A small image diffusion model, trained from scratch: 50862 training examples.
Rows from block 3 of a small image diffusion model, named by matrix and row number. Rows with one number belong to one neuron. Each number is 200 + 20 x the weight over its row's rms, rounded and kept within 0 to 999. All counts start at 0. After the name is the row's rms in percent of the matrix's.
After each neuron's rows are labels from the 100 images, of 14976 (inputs lightly noised), where the neuron reaches its largest size: "place" is the part of the image that holds the peak; "patch colour" is the nearest of a few named colours to the mean colour under the peak. Only what is clearly more common there than usual is listed. The data: photos with spoken descriptions (Open Images, Localized Narratives). In brackets: how many of the 100, against the usual share in percent.
# gate: MLP gate (model.blocks.3.mlp.gate.weight, 768x192), inputs 96-191
# fc1: MLP up (model.blocks.3.mlp.fc1.weight, 768x192), inputs 96-191
# fc2: MLP down (model.blocks.3.mlp.fc2.weight, 192x768, transposed), outputs 96-191

gate.670,094,202,220,191,211,250,224,209,186,218,202,181,193,225,209,211,175,196,193,198,216,209,231,201,219,193,196,218,225,202,217,223,235,182,203,209,216,197,214,212,190,216,212,177,205,190,210,192,163,158,217,178,202,202,203,214,229,213,202,204,206,196,220,227,227,182,216,193,186,210,188,185,205,220,187,193,191,207,220,218,190,247,193,196,229,178,210,209,166,172,220,216,242,190,192,176,181
fc1.670,114,244,244,212,219,214,192,210,188,214,219,197,194,175,209,194,171,236,188,193,229,210,233,195,205,188,221,194,199,201,193,195,205,171,217,187,218,207,202,218,216,161,192,164,242,176,163,212,199,201,207,194,204,198,197,190,209,228,205,169,207,209,208,191,220,188,216,189,191,195,186,201,176,242,145,209,197,188,188,191,188,191,210,196,192,212,231,194,169,188,187,162,187,205,148,196,182
fc2.670,092,171,191,167,190,220,180,180,191,176,194,197,207,226,200,201,215,165,204,212,145,250,196,217,250,196,188,193,169,175,219,197,199,165,214,185,181,195,207,215,194,184,221,200,206,210,216,155,198,197,171,186,199,232,193,226,204,182,203,225,200,195,203,203,206,192,211,215,229,178,194,200,227,228,211,180,209,211,186,193,199,192,173,213,225,191,210,216,220,216,227,223,184,212,202,222,203
place: bottom right (30 vs 9.8)
patch colour: brown (66 vs 29.6)

gate.16,134,192,254,211,194,204,199,178,199,205,208,202,175,165,215,200,196,197,209,211,179,195,187,215,221,197,195,184,180,173,202,183,191,200,184,189,205,180,216,224,236,201,197,194,223,206,181,235,202,192,186,186,190,228,161,190,215,182,176,163,223,212,164,192,185,202,201,204,155,221,177,202,201,190,180,216,131,214,210,186,185,218,195,204,187,229,193,205,194,204,187,228,205,248,209,206,179
fc1.16,119,196,206,221,186,191,189,183,171,218,214,208,175,177,211,168,220,198,202,191,202,179,195,213,192,164,201,198,214,216,196,177,204,187,184,189,184,196,219,215,216,202,212,226,216,214,173,230,231,205,149,213,198,258,177,187,206,193,217,168,245,200,224,179,176,217,215,188,153,221,182,168,204,185,221,210,175,195,208,156,219,201,195,193,209,210,198,217,169,170,200,215,211,192,226,177,217
fc2.16,135,187,202,182,191,201,235,183,171,189,195,230,252,229,197,192,216,205,189,179,177,194,229,197,215,232,224,186,176,192,209,205,189,188,178,162,226,217,200,206,175,203,199,194,182,155,222,182,224,223,197,206,191,160,235,194,192,206,171,211,227,202,169,213,215,193,193,194,184,206,200,211,187,190,190,202,210,201,173,249,229,210,162,209,225,176,169,212,190,188,197,210,227,204,209,226,220
place: bottom centre (33 vs 11.7)
patch colour: grey (93 vs 31.5)

gate.359,007,224,224,196,182,172,209,185,184,230,208,224,180,162,197,171,165,178,183,185,215,209,213,193,166,200,180,195,204,190,179,172,168,178,228,209,226,191,169,228,193,177,219,221,168,225,212,201,169,193,213,224,203,181,172,229,224,172,222,183,175,228,203,185,185,220,200,227,230,213,177,222,200,188,228,183,173,182,186,192,222,206,170,224,208,215,209,164,216,227,186,219,198,177,220,205,214
fc1.359,007,231,226,182,175,169,233,217,167,172,232,179,187,208,224,224,219,199,180,180,184,167,196,177,226,193,174,197,230,181,205,234,227,181,231,194,189,232,187,193,209,175,168,195,219,202,166,210,195,230,199,201,174,203,188,226,216,229,171,169,209,207,193,228,183,183,205,182,199,193,192,165,230,196,180,194,217,233,175,210,230,226,224,192,183,215,208,200,208,185,203,217,193,193,189,195,226
fc2.359,007,232,174,214,188,231,172,217,183,202,218,216,197,181,203,205,186,183,177,223,166,177,233,193,190,214,182,231,215,176,229,213,179,221,166,178,200,225,231,185,180,178,215,229,172,190,199,232,200,227,184,171,212,234,225,177,225,208,228,208,208,202,182,208,182,236,188,190,184,189,177,224,188,183,196,234,210,233,237,234,187,230,217,213,200,213,201,209,177,168,194,214,233,214,183,203,234
place: bottom right (39 vs 9.8); middle right (31 vs 11.7)
patch colour: blue (25 vs 0.8)

gate.714,095,197,205,199,152,264,195,226,185,204,199,206,201,200,215,187,165,229,194,196,209,208,252,199,178,172,236,210,180,179,178,220,224,264,192,231,212,194,202,234,191,195,192,232,212,206,196,160,182,215,190,226,198,214,209,214,190,198,209,228,199,167,210,231,176,196,171,213,210,199,190,219,208,218,174,165,211,187,196,232,180,136,212,203,201,205,200,204,196,194,185,201,205,205,196,184,190
fc1.714,110,213,194,231,225,173,195,219,177,228,181,188,214,191,198,198,203,222,174,201,230,241,180,184,226,223,194,185,187,208,181,203,179,125,197,189,229,208,234,169,241,226,201,182,191,204,174,214,194,218,193,219,200,152,198,206,208,216,191,205,223,200,197,162,216,208,199,187,199,184,213,163,198,214,183,214,226,230,218,196,220,215,192,214,211,188,200,198,196,229,186,195,220,176,211,186,191
fc2.714,109,230,216,162,153,192,173,210,196,169,201,221,240,214,216,187,218,198,210,179,191,181,232,232,170,178,228,222,244,182,182,157,198,170,221,197,189,187,184,181,193,227,170,208,201,190,238,211,212,208,215,221,180,224,201,182,196,189,266,185,201,198,221,207,228,187,222,215,208,200,181,212,232,209,185,207,186,202,199,219,194,211,226,189,204,236,215,192,186,208,217,196,183,209,239,175,227
place: top left (33 vs 9.8)
patch colour: black (57 vs 16.5)

gate.204,094,238,206,204,216,204,215,210,165,204,172,195,187,226,214,200,184,229,215,211,248,206,175,201,160,206,174,193,192,153,150,164,229,219,190,229,189,152,201,213,197,177,201,196,205,182,227,188,183,210,217,203,228,220,201,176,199,206,187,187,221,185,181,181,166,184,170,207,221,226,193,196,181,218,205,188,201,236,174,218,199,201,191,214,204,207,196,199,180,184,163,209,186,174,198,183,182
fc1.204,100,203,172,260,226,194,199,203,198,186,238,177,199,197,215,207,218,187,198,225,200,197,238,195,184,223,184,241,192,233,212,228,221,173,181,236,191,184,207,183,170,160,206,184,205,220,207,184,203,188,217,242,171,180,231,193,173,193,227,242,185,198,198,202,203,172,217,210,197,207,207,195,228,185,193,180,216,171,159,203,235,194,187,154,216,170,218,196,220,182,217,206,174,226,221,238,218
fc2.204,085,194,228,213,181,190,204,176,216,217,213,227,193,191,201,197,178,234,201,240,187,209,214,220,199,171,205,174,182,200,197,202,187,232,187,215,206,221,178,229,222,238,189,201,212,154,194,173,190,173,214,181,206,197,186,191,197,200,182,196,255,186,176,194,241,229,205,203,189,205,217,183,171,200,205,194,183,203,197,167,172,189,226,209,182,195,171,197,202,187,176,200,196,187,181,233,235
place: bottom right (39 vs 9.8); bottom left (25 vs 9.8)
patch colour: black (72 vs 16.5)

gate.433,139,189,186,219,169,231,190,190,207,196,244,192,191,232,201,197,186,204,198,224,177,228,218,207,186,217,242,194,150,228,230,224,180,180,212,213,177,186,205,226,192,196,233,217,214,201,208,181,217,240,199,182,179,192,184,190,185,216,213,226,206,204,178,196,188,206,212,198,189,212,182,195,146,184,202,208,200,217,251,200,194,243,225,215,200,187,206,202,199,206,185,165,201,192,214,226,204
fc1.433,098,212,207,176,227,183,203,218,197,219,162,204,214,177,188,190,197,179,183,197,212,165,160,186,219,191,160,202,232,194,170,180,219,221,204,169,228,205,199,172,200,212,172,189,185,213,211,208,177,159,203,219,216,188,200,221,212,195,203,169,209,212,225,230,199,196,196,206,196,178,211,208,250,219,207,212,206,186,157,194,200,175,151,186,203,216,202,190,215,207,215,236,210,214,184,149,204
fc2.433,132,181,215,184,209,180,198,197,205,211,213,182,212,194,229,174,191,178,172,149,221,170,219,202,218,200,191,258,196,185,182,212,213,192,167,181,204,199,191,186,231,202,211,198,220,208,182,209,196,185,170,187,192,203,165,201,208,200,211,204,216,177,211,216,181,189,190,250,187,182,177,207,175,206,194,211,207,217,209,175,222,222,201,210,180,167,188,211,216,205,190,184,190,209,193,216,195
place: top centre (29 vs 11.7)
patch colour: white (97 vs 7.7)

gate.76,120,219,191,227,181,212,198,208,227,184,192,192,191,214,177,194,200,198,224,228,203,220,205,225,188,193,243,214,198,194,214,183,161,160,186,182,173,165,219,236,183,202,221,214,197,205,225,166,184,209,195,179,203,231,175,196,208,194,194,216,216,215,235,187,206,208,212,204,183,201,218,174,193,178,161,221,184,181,226,228,172,217,198,220,189,189,197,231,201,197,163,217,194,201,234,213,229
fc1.76,101,172,211,216,209,217,245,191,239,197,208,225,181,189,178,182,196,187,216,216,214,246,202,205,216,181,245,196,206,190,186,217,168,195,175,221,160,196,221,255,185,195,203,184,178,192,182,163,172,226,188,208,209,200,206,185,203,184,196,162,176,199,201,212,185,221,194,214,203,186,210,198,197,191,177,230,200,180,175,223,168,179,188,223,187,175,205,221,227,208,169,206,183,198,207,214,202
fc2.76,119,208,164,188,201,193,184,205,179,210,243,193,190,167,222,210,197,227,209,209,180,197,191,216,203,171,174,222,204,166,193,246,191,178,209,236,210,189,205,184,200,190,230,177,209,202,197,228,228,197,214,174,171,189,184,221,189,189,219,198,211,230,189,158,219,186,214,220,207,195,179,218,182,187,193,194,203,214,198,201,217,224,205,212,194,218,209,195,186,226,203,204,199,274,186,191,204
place: top right (42 vs 9.8)
patch colour: white (100 vs 7.7)

gate.153,116,246,170,225,209,202,156,225,191,202,219,196,192,194,210,209,193,180,185,219,167,197,200,199,187,197,202,186,197,247,191,213,210,192,186,212,213,198,205,228,190,209,194,181,191,197,184,201,206,186,227,206,210,182,175,148,173,180,235,219,216,204,216,211,199,202,189,169,197,189,203,187,200,198,188,199,215,214,220,216,192,226,174,170,241,226,226,207,232,227,204,249,220,175,211,190,198
fc1.153,137,153,215,164,181,221,231,203,237,170,214,211,227,210,201,161,210,190,199,181,203,195,200,187,210,239,170,241,217,202,195,204,233,203,177,152,203,230,198,193,183,205,204,211,223,229,206,218,205,213,181,179,189,196,206,199,191,216,186,222,232,182,193,236,210,213,164,192,240,192,202,190,172,181,194,223,190,212,212,201,197,151,170,173,197,196,190,185,191,174,180,179,198,233,193,221,196
fc2.153,113,199,183,218,174,218,202,232,155,198,194,199,212,201,236,197,220,222,198,222,179,187,189,188,173,197,235,141,170,221,204,192,190,213,179,218,209,173,214,218,171,186,188,199,201,229,216,193,193,215,180,224,206,199,181,232,214,221,172,190,188,233,231,207,163,207,208,171,161,199,155,209,227,226,190,214,189,205,192,197,199,214,217,232,224,208,183,227,181,193,199,222,212,204,209,186,186
place: bottom centre (29 vs 11.7)
patch colour: pink (46 vs 9.9)

gate.479,030,157,187,206,186,179,199,220,210,169,170,200,193,180,190,194,197,213,206,192,214,185,211,199,186,212,214,182,190,212,251,167,169,201,218,203,218,188,175,177,192,194,211,203,172,177,186,198,172,216,210,196,210,185,193,193,256,197,194,221,187,214,234,220,198,226,190,228,239,201,197,222,191,213,238,249,158,201,194,216,210,153,227,159,149,185,231,201,219,187,187,228,207,254,206,226,202
fc1.479,043,159,207,158,196,186,186,198,215,194,175,200,228,186,185,177,178,217,242,204,215,209,207,201,183,196,199,174,197,221,246,167,180,202,238,183,209,178,186,192,179,210,202,202,187,190,194,186,185,194,234,194,193,188,189,210,234,202,177,213,193,210,226,206,190,221,209,211,212,214,215,225,192,207,222,247,178,188,207,182,204,173,247,173,174,174,222,164,227,187,200,195,202,232,202,240,217
fc2.479,035,209,198,234,232,213,228,201,193,205,218,222,178,246,211,216,216,174,176,204,203,239,202,204,196,190,196,193,191,185,175,226,219,213,153,222,172,204,238,224,208,187,206,200,221,207,214,212,210,237,193,227,200,213,190,194,167,218,184,216,233,211,199,204,215,200,187,221,202,194,196,192,223,173,183,153,178,202,200,246,185,226,161,221,198,211,185,195,167,196,229,186,202,209,231,181,197
place: bottom right (29 vs 9.8)
patch colour: black (48 vs 16.5)

gate.416,015,210,174,186,198,197,203,170,187,216,213,174,189,215,191,215,155,184,175,211,209,192,218,230,168,234,178,199,225,202,190,211,189,198,197,230,175,184,193,186,203,204,217,188,182,196,188,179,168,228,209,187,208,160,184,180,243,194,211,215,191,235,197,220,186,203,234,210,212,194,169,194,228,191,179,203,172,236,223,212,181,198,198,229,210,169,231,217,182,256,169,179,202,208,192,211,187
fc1.416,011,185,214,198,232,185,220,229,198,201,178,201,221,202,193,218,232,214,230,223,201,166,172,173,188,171,192,202,181,219,191,185,171,194,199,167,226,193,202,212,213,206,207,212,180,207,206,217,197,161,173,197,176,249,208,229,167,193,160,193,197,173,211,185,208,212,156,214,203,189,208,223,197,221,197,215,199,193,166,180,217,204,177,180,219,198,170,201,222,169,220,229,214,173,199,217,226
fc2.416,014,176,171,199,176,199,174,193,208,223,201,182,211,213,191,161,190,206,161,161,202,174,201,190,200,192,216,194,207,146,166,181,210,191,216,199,188,216,220,185,215,189,207,172,183,203,170,171,188,224,179,179,204,182,178,208,218,213,213,201,216,209,215,222,219,186,206,189,193,210,193,200,230,182,198,183,219,213,200,210,158,172,222,194,195,159,188,228,197,205,206,194,163,209,158,209,189
place: top centre (28 vs 11.7)
patch colour: white (99 vs 7.7)

gate.752,117,219,174,240,197,219,208,229,209,169,207,208,162,220,207,209,167,209,166,199,216,207,207,247,211,206,178,203,189,158,206,209,179,193,173,197,172,234,216,175,204,199,195,189,168,208,206,245,192,168,198,159,190,209,182,167,150,211,189,199,168,165,164,228,205,209,142,196,181,217,185,222,161,203,212,202,220,171,166,194,196,210,184,192,207,227,258,193,205,199,183,216,183,188,212,179,205
fc1.752,112,190,231,190,196,184,198,186,212,246,180,203,237,201,203,162,220,197,220,193,198,178,200,173,175,193,204,186,185,231,195,201,218,213,219,208,221,180,174,228,191,190,220,241,228,181,201,173,213,229,209,219,197,224,204,238,244,183,224,199,230,229,234,178,213,157,237,215,212,169,222,176,225,181,214,211,187,235,227,214,190,179,209,204,192,161,152,199,210,216,207,151,221,187,179,219,182
fc2.752,120,194,200,212,187,224,176,214,195,158,221,178,208,203,211,228,218,193,181,185,201,202,233,215,213,198,206,220,176,182,177,179,159,192,144,176,215,219,196,205,196,227,166,182,149,202,201,246,223,197,211,191,201,212,213,192,160,195,188,203,169,167,174,229,198,220,176,218,179,222,206,214,198,226,201,214,193,216,166,188,209,248,200,171,206,201,212,176,230,165,201,228,193,224,220,193,199
place: bottom right (40 vs 9.8)
patch colour: grey (62 vs 31.5)

gate.755,012,181,228,202,209,189,182,182,215,153,212,186,209,174,186,199,174,234,218,237,230,184,192,208,181,190,196,181,174,166,212,228,147,220,208,226,190,198,186,202,211,187,184,177,217,200,183,183,216,185,204,221,175,240,168,180,211,190,203,177,174,204,153,166,188,226,189,223,183,211,191,176,235,202,197,220,153,203,196,216,212,217,192,196,170,179,221,223,197,159,171,244,166,226,209,208,189
fc1.755,013,175,185,195,221,205,195,203,228,180,200,180,189,200,201,183,195,194,178,210,225,212,204,235,193,202,186,184,194,173,187,233,203,191,214,230,202,170,182,194,219,182,199,166,214,233,189,189,216,220,229,223,210,230,181,172,208,213,204,159,171,175,161,213,182,198,173,191,180,245,204,195,199,233,180,236,172,218,227,169,187,208,209,192,183,187,220,184,193,191,212,205,207,202,192,220,206
fc2.755,012,205,202,195,198,188,212,203,169,208,191,184,179,175,221,192,225,190,239,212,215,168,181,218,163,196,199,229,242,190,201,188,208,205,182,164,195,179,220,185,188,182,182,243,193,185,222,210,191,208,198,175,217,173,170,189,189,157,191,192,245,194,220,195,205,223,197,204,200,189,218,216,215,200,195,178,199,230,214,180,174,190,234,228,192,232,167,161,233,210,201,206,211,173,223,205,215
place: top centre (32 vs 11.7); top right (28 vs 9.8)
patch colour: white (87 vs 7.7)

gate.138,107,193,192,178,172,212,212,209,189,230,206,202,220,163,182,154,195,217,221,243,235,195,208,226,187,186,178,194,193,226,228,188,185,209,201,200,191,200,214,188,194,211,200,209,189,221,188,208,203,233,223,227,215,161,168,202,182,204,204,195,197,221,215,208,227,154,201,176,155,194,220,197,217,187,205,191,177,218,192,214,178,190,183,219,195,210,200,203,223,231,176,243,220,202,207,229,201
fc1.138,125,199,229,231,206,211,200,175,201,201,196,192,158,208,182,226,201,187,208,165,147,199,187,197,224,214,237,204,224,198,175,221,188,183,190,209,177,213,193,243,201,180,213,188,216,201,219,192,212,159,186,173,179,235,219,220,206,198,180,168,203,177,170,212,198,234,193,208,233,221,176,182,170,188,188,207,221,189,178,203,204,237,207,213,236,176,204,178,171,164,232,162,177,197,216,201,223
fc2.138,123,222,173,205,203,168,214,192,205,213,209,201,220,157,211,186,153,199,185,251,248,222,225,219,200,172,198,191,186,233,217,200,206,201,203,233,215,211,200,183,210,252,216,189,197,200,206,168,194,210,197,195,213,204,213,195,209,228,226,225,169,212,207,171,221,191,207,204,177,173,203,224,218,240,201,204,219,221,204,188,185,213,189,225,189,182,183,189,230,212,226,226,211,199,221,184,207
place: bottom centre (39 vs 11.7)
patch colour: brown (64 vs 29.6)

gate.157,054,207,201,179,204,191,185,211,197,218,181,184,198,176,195,206,199,173,180,209,203,215,211,207,205,202,187,167,221,229,204,213,176,232,188,207,210,209,184,224,218,159,173,220,202,190,185,200,180,197,180,208,216,218,180,198,216,207,134,214,182,216,246,195,212,195,185,208,205,225,190,187,196,234,179,211,190,219,194,218,202,203,184,205,198,217,181,218,167,175,202,207,208,223,217,212,174
fc1.157,037,220,205,172,184,190,205,224,194,199,165,184,196,171,183,202,187,186,193,203,215,226,198,185,194,211,203,161,212,208,209,218,168,217,178,192,211,202,185,204,205,177,188,199,186,179,171,205,170,189,176,200,195,213,167,196,215,208,156,230,184,187,233,216,219,213,205,202,189,205,197,182,189,237,192,205,163,220,197,215,210,201,154,202,210,214,177,221,178,191,190,222,186,217,216,224,185
fc2.157,047,184,208,177,236,229,246,187,170,200,214,256,208,224,189,164,232,191,231,172,180,213,231,201,179,169,214,219,177,214,201,178,232,174,193,200,190,182,239,220,162,215,202,180,249,166,204,205,223,204,219,234,176,219,229,229,200,211,200,192,198,198,220,220,214,198,185,199,182,199,204,198,219,194,209,175,167,208,187,228,197,198,189,179,220,226,178,215,175,220,215,215,241,186,185,210,237
place: top right (29 vs 9.8)
patch colour: black (90 vs 16.5)

gate.116,117,224,201,231,192,227,218,183,238,199,171,182,160,206,193,192,196,195,182,218,167,214,179,194,195,177,209,192,212,214,204,199,168,196,192,179,178,224,181,228,186,199,179,220,196,198,192,203,189,206,174,197,186,215,199,188,180,192,206,193,229,218,210,196,199,203,192,207,183,199,200,151,209,227,192,196,207,157,188,213,192,236,222,203,243,205,197,221,164,199,177,203,213,208,201,191,177
fc1.116,109,219,193,204,202,235,246,201,220,212,174,206,167,189,200,215,230,199,186,214,197,201,203,205,173,172,196,173,216,210,184,177,173,205,205,197,177,210,148,217,210,217,211,187,209,187,191,191,159,221,184,195,174,231,192,186,187,178,226,201,226,242,218,195,194,186,220,199,217,205,190,168,181,194,182,221,197,177,193,214,192,233,179,212,199,214,219,193,196,169,180,209,203,213,226,195,192
fc2.116,129,210,214,199,190,197,166,178,170,197,226,206,208,182,205,201,201,205,224,187,191,174,200,198,197,225,212,218,186,200,187,216,225,187,203,230,189,209,211,163,205,191,209,173,192,223,195,185,227,172,207,186,202,189,192,214,247,197,211,194,180,214,247,174,206,212,188,217,175,187,204,204,183,171,183,208,190,209,179,214,223,220,202,183,181,221,215,196,203,241,216,202,224,206,191,187,205
place: bottom centre (52 vs 11.7)
patch colour: pink (46 vs 9.9); white (44 vs 7.7)

gate.209,113,183,193,220,178,197,205,195,187,238,181,200,194,151,210,186,200,191,202,209,216,208,182,228,171,169,179,191,156,207,203,201,185,188,213,217,177,202,183,216,173,202,226,248,201,200,229,197,177,187,271,179,204,224,203,188,204,204,176,172,209,177,208,226,163,181,209,215,210,182,186,257,223,196,180,180,197,184,204,201,191,218,175,214,197,175,202,175,226,205,194,217,224,243,212,171,204
fc1.209,139,193,215,185,234,210,195,216,183,176,230,199,205,243,182,182,200,217,185,210,214,197,238,182,178,171,201,197,223,198,181,266,222,209,225,189,205,223,205,215,204,193,192,219,193,237,164,217,216,210,158,191,192,204,207,222,198,188,214,228,192,186,181,211,194,170,215,175,224,203,201,203,197,240,195,193,200,217,209,224,169,209,180,170,222,216,166,179,190,181,189,210,202,214,227,222,203
fc2.209,128,231,205,217,189,181,195,216,227,195,190,193,215,163,207,212,201,231,203,202,196,196,208,206,234,214,212,192,184,217,170,168,184,176,160,201,179,183,226,169,163,172,204,207,166,232,212,204,210,188,186,214,182,202,174,173,245,196,136,168,197,217,173,176,210,205,205,215,206,196,195,206,213,181,207,208,176,222,173,148,196,210,208,210,210,189,209,234,205,201,226,178,178,189,186,208,205
place: bottom right (29 vs 9.8)
patch colour: black (100 vs 16.5)

gate.348,136,195,193,181,218,219,229,202,206,192,212,186,209,196,234,191,209,211,217,210,186,208,237,193,211,176,231,205,178,213,234,204,247,205,230,208,200,206,198,222,240,162,209,222,235,210,196,195,182,183,177,207,190,189,211,177,196,204,203,199,191,231,186,212,183,216,197,200,207,196,183,223,168,213,181,176,194,215,165,202,209,178,193,139,192,215,199,198,241,208,156,189,172,186,222,224,196
fc1.348,139,193,196,208,196,207,200,215,199,177,190,241,199,183,213,208,236,164,181,193,210,233,200,218,181,201,215,199,169,207,225,172,187,179,180,181,215,199,166,183,193,196,196,216,170,235,247,197,191,200,200,193,187,156,212,202,203,196,193,228,213,176,197,228,225,214,226,188,210,198,192,167,189,177,201,189,190,188,214,144,215,215,213,170,199,205,165,203,219,220,171,180,192,203,202,200,220
fc2.348,125,201,192,189,176,191,193,189,215,213,222,187,204,160,176,207,205,221,176,201,230,196,223,192,199,198,191,234,204,227,180,207,226,192,171,198,201,238,226,212,197,210,189,189,215,203,187,215,213,236,186,207,244,201,236,171,187,181,213,191,223,186,213,168,153,143,167,215,214,228,204,181,203,218,229,226,183,200,228,210,169,195,214,250,212,216,192,200,185,191,244,202,209,192,210,195,172
place: top centre (47 vs 11.7); top right (34 vs 9.8)
patch colour: white (60 vs 7.7)

gate.202,028,195,201,202,199,181,179,209,200,206,197,222,176,175,239,223,181,210,183,219,187,228,197,187,206,200,185,217,203,183,164,223,179,193,237,210,200,203,220,204,170,173,206,168,175,191,211,180,221,165,177,217,203,193,202,200,209,163,188,195,202,232,202,185,167,187,205,210,219,207,206,179,223,205,208,177,161,210,174,187,205,177,232,235,224,166,246,208,183,167,188,229,206,240,223,187,177
fc1.202,027,192,182,181,186,190,196,245,214,211,181,221,172,199,239,228,199,240,165,218,222,216,193,200,216,209,196,209,194,181,162,212,178,192,235,221,207,198,221,216,172,178,216,176,160,198,226,168,207,177,190,205,221,208,198,174,198,161,206,191,204,205,181,177,173,208,189,222,222,203,207,194,217,207,188,200,175,224,160,163,179,188,222,232,194,174,247,201,200,168,181,222,215,227,218,192,190
fc2.202,032,245,163,195,214,203,182,214,189,194,214,195,195,210,183,178,203,216,222,173,186,202,194,217,173,209,194,197,182,236,222,164,199,181,201,169,188,209,207,197,172,196,228,200,218,203,194,245,205,214,212,181,189,194,172,200,185,231,198,205,216,184,208,198,255,219,191,197,165,201,184,179,214,190,199,219,196,187,192,195,184,206,185,186,199,241,180,184,224,260,239,198,229,173,192,230,183
place: bottom right (25 vs 9.8)
patch colour: grey (69 vs 31.5)

gate.40,134,166,213,172,161,207,171,187,212,227,186,163,213,181,169,177,223,201,192,215,156,124,207,188,191,192,215,208,231,203,179,192,180,204,219,191,183,212,186,196,203,191,219,237,203,172,195,198,207,212,210,193,176,217,205,228,203,186,172,233,206,184,224,197,159,245,227,201,169,205,186,224,194,195,201,185,205,180,226,164,195,191,228,199,197,233,185,220,195,196,204,203,256,215,216,192,219
fc1.40,127,234,191,163,165,171,189,200,187,216,194,214,182,198,213,186,196,179,185,182,221,185,197,196,199,190,178,191,177,203,192,195,213,173,244,213,194,212,178,192,194,191,179,204,180,194,207,215,176,202,199,195,218,169,213,217,218,204,106,200,233,189,177,205,173,209,231,234,204,206,163,204,167,183,182,222,191,202,187,208,167,200,218,207,202,210,186,189,203,201,182,198,183,212,219,210,211
fc2.40,123,229,216,207,226,217,241,176,214,203,204,176,193,198,223,185,218,178,201,191,193,197,205,215,215,195,198,141,183,198,187,168,168,191,146,224,202,167,198,190,182,180,193,172,188,190,202,210,207,187,188,216,162,170,200,178,224,198,238,215,175,202,239,168,215,179,180,236,195,211,174,167,195,241,190,224,200,211,184,219,192,224,185,219,206,200,187,191,203,231,189,199,206,206,207,204,198
place: top left (32 vs 9.8)
patch colour: black (66 vs 16.5)

gate.541,103,173,189,197,204,200,232,208,220,201,207,204,224,194,208,154,189,211,231,189,201,233,216,208,170,192,197,212,204,186,210,198,215,199,223,211,186,186,216,171,209,171,226,209,212,278,191,199,198,180,190,194,186,209,211,198,215,208,214,196,228,217,200,215,175,201,204,175,205,220,196,207,184,225,199,181,212,205,179,213,182,196,170,162,228,207,173,205,222,159,156,183,205,210,191,179,167
fc1.541,091,236,179,183,203,176,187,159,186,188,197,176,217,212,220,264,223,200,205,248,222,199,180,229,195,213,190,194,170,210,189,202,180,186,188,182,183,207,158,218,180,189,205,201,181,178,185,209,181,227,180,200,192,187,230,187,217,238,198,203,208,226,226,213,209,201,205,177,200,187,196,148,200,225,185,199,177,183,214,189,193,217,202,213,191,158,170,186,176,196,218,208,204,171,213,197,201
fc2.541,096,191,218,209,214,190,237,227,187,187,202,195,202,200,191,187,224,212,210,203,191,200,209,194,212,187,200,194,208,191,233,208,198,184,205,176,220,157,211,214,248,192,180,210,215,205,180,196,194,191,206,207,203,230,168,182,200,195,206,210,214,178,171,169,191,207,211,211,195,181,217,197,198,210,192,188,182,209,177,206,217,184,221,176,176,232,217,204,207,222,175,213,218,241,181,152,165
place: top right (54 vs 9.8)
patch colour: white (45 vs 7.7)

gate.378,093,202,208,216,198,244,171,190,188,221,175,206,168,193,202,196,187,197,165,226,192,199,183,222,189,168,188,198,230,191,203,198,228,197,195,187,159,208,193,222,183,203,199,185,210,210,215,170,218,191,193,196,204,210,216,164,192,191,204,181,217,195,207,216,200,216,210,183,165,176,188,215,185,189,224,230,185,205,193,199,188,235,219,194,218,174,201,192,193,177,182,216,201,157,223,236,209
fc1.378,106,218,200,193,179,209,171,194,217,224,174,197,185,185,196,224,193,166,202,219,182,207,211,221,200,222,170,212,220,230,186,195,220,236,193,197,157,217,231,223,200,218,187,206,206,203,220,192,222,202,214,210,203,246,210,200,184,232,197,182,228,198,201,191,217,198,203,188,217,198,198,220,203,212,207,206,160,233,204,218,170,226,212,209,204,177,213,152,197,150,194,202,238,154,193,210,192
fc2.378,103,174,204,194,232,171,245,202,219,205,200,184,204,220,180,203,201,199,187,207,200,191,196,215,195,172,235,176,200,194,203,208,170,169,214,205,245,177,177,176,192,197,196,190,206,184,226,195,228,222,178,183,210,147,194,174,232,165,171,208,164,234,187,199,203,197,205,195,185,201,208,160,232,212,206,202,213,183,234,208,202,216,177,193,173,228,219,225,202,238,212,196,163,209,195,192,210
place: top centre (33 vs 11.7)
patch colour: cyan (37 vs 1.2); white (27 vs 7.7)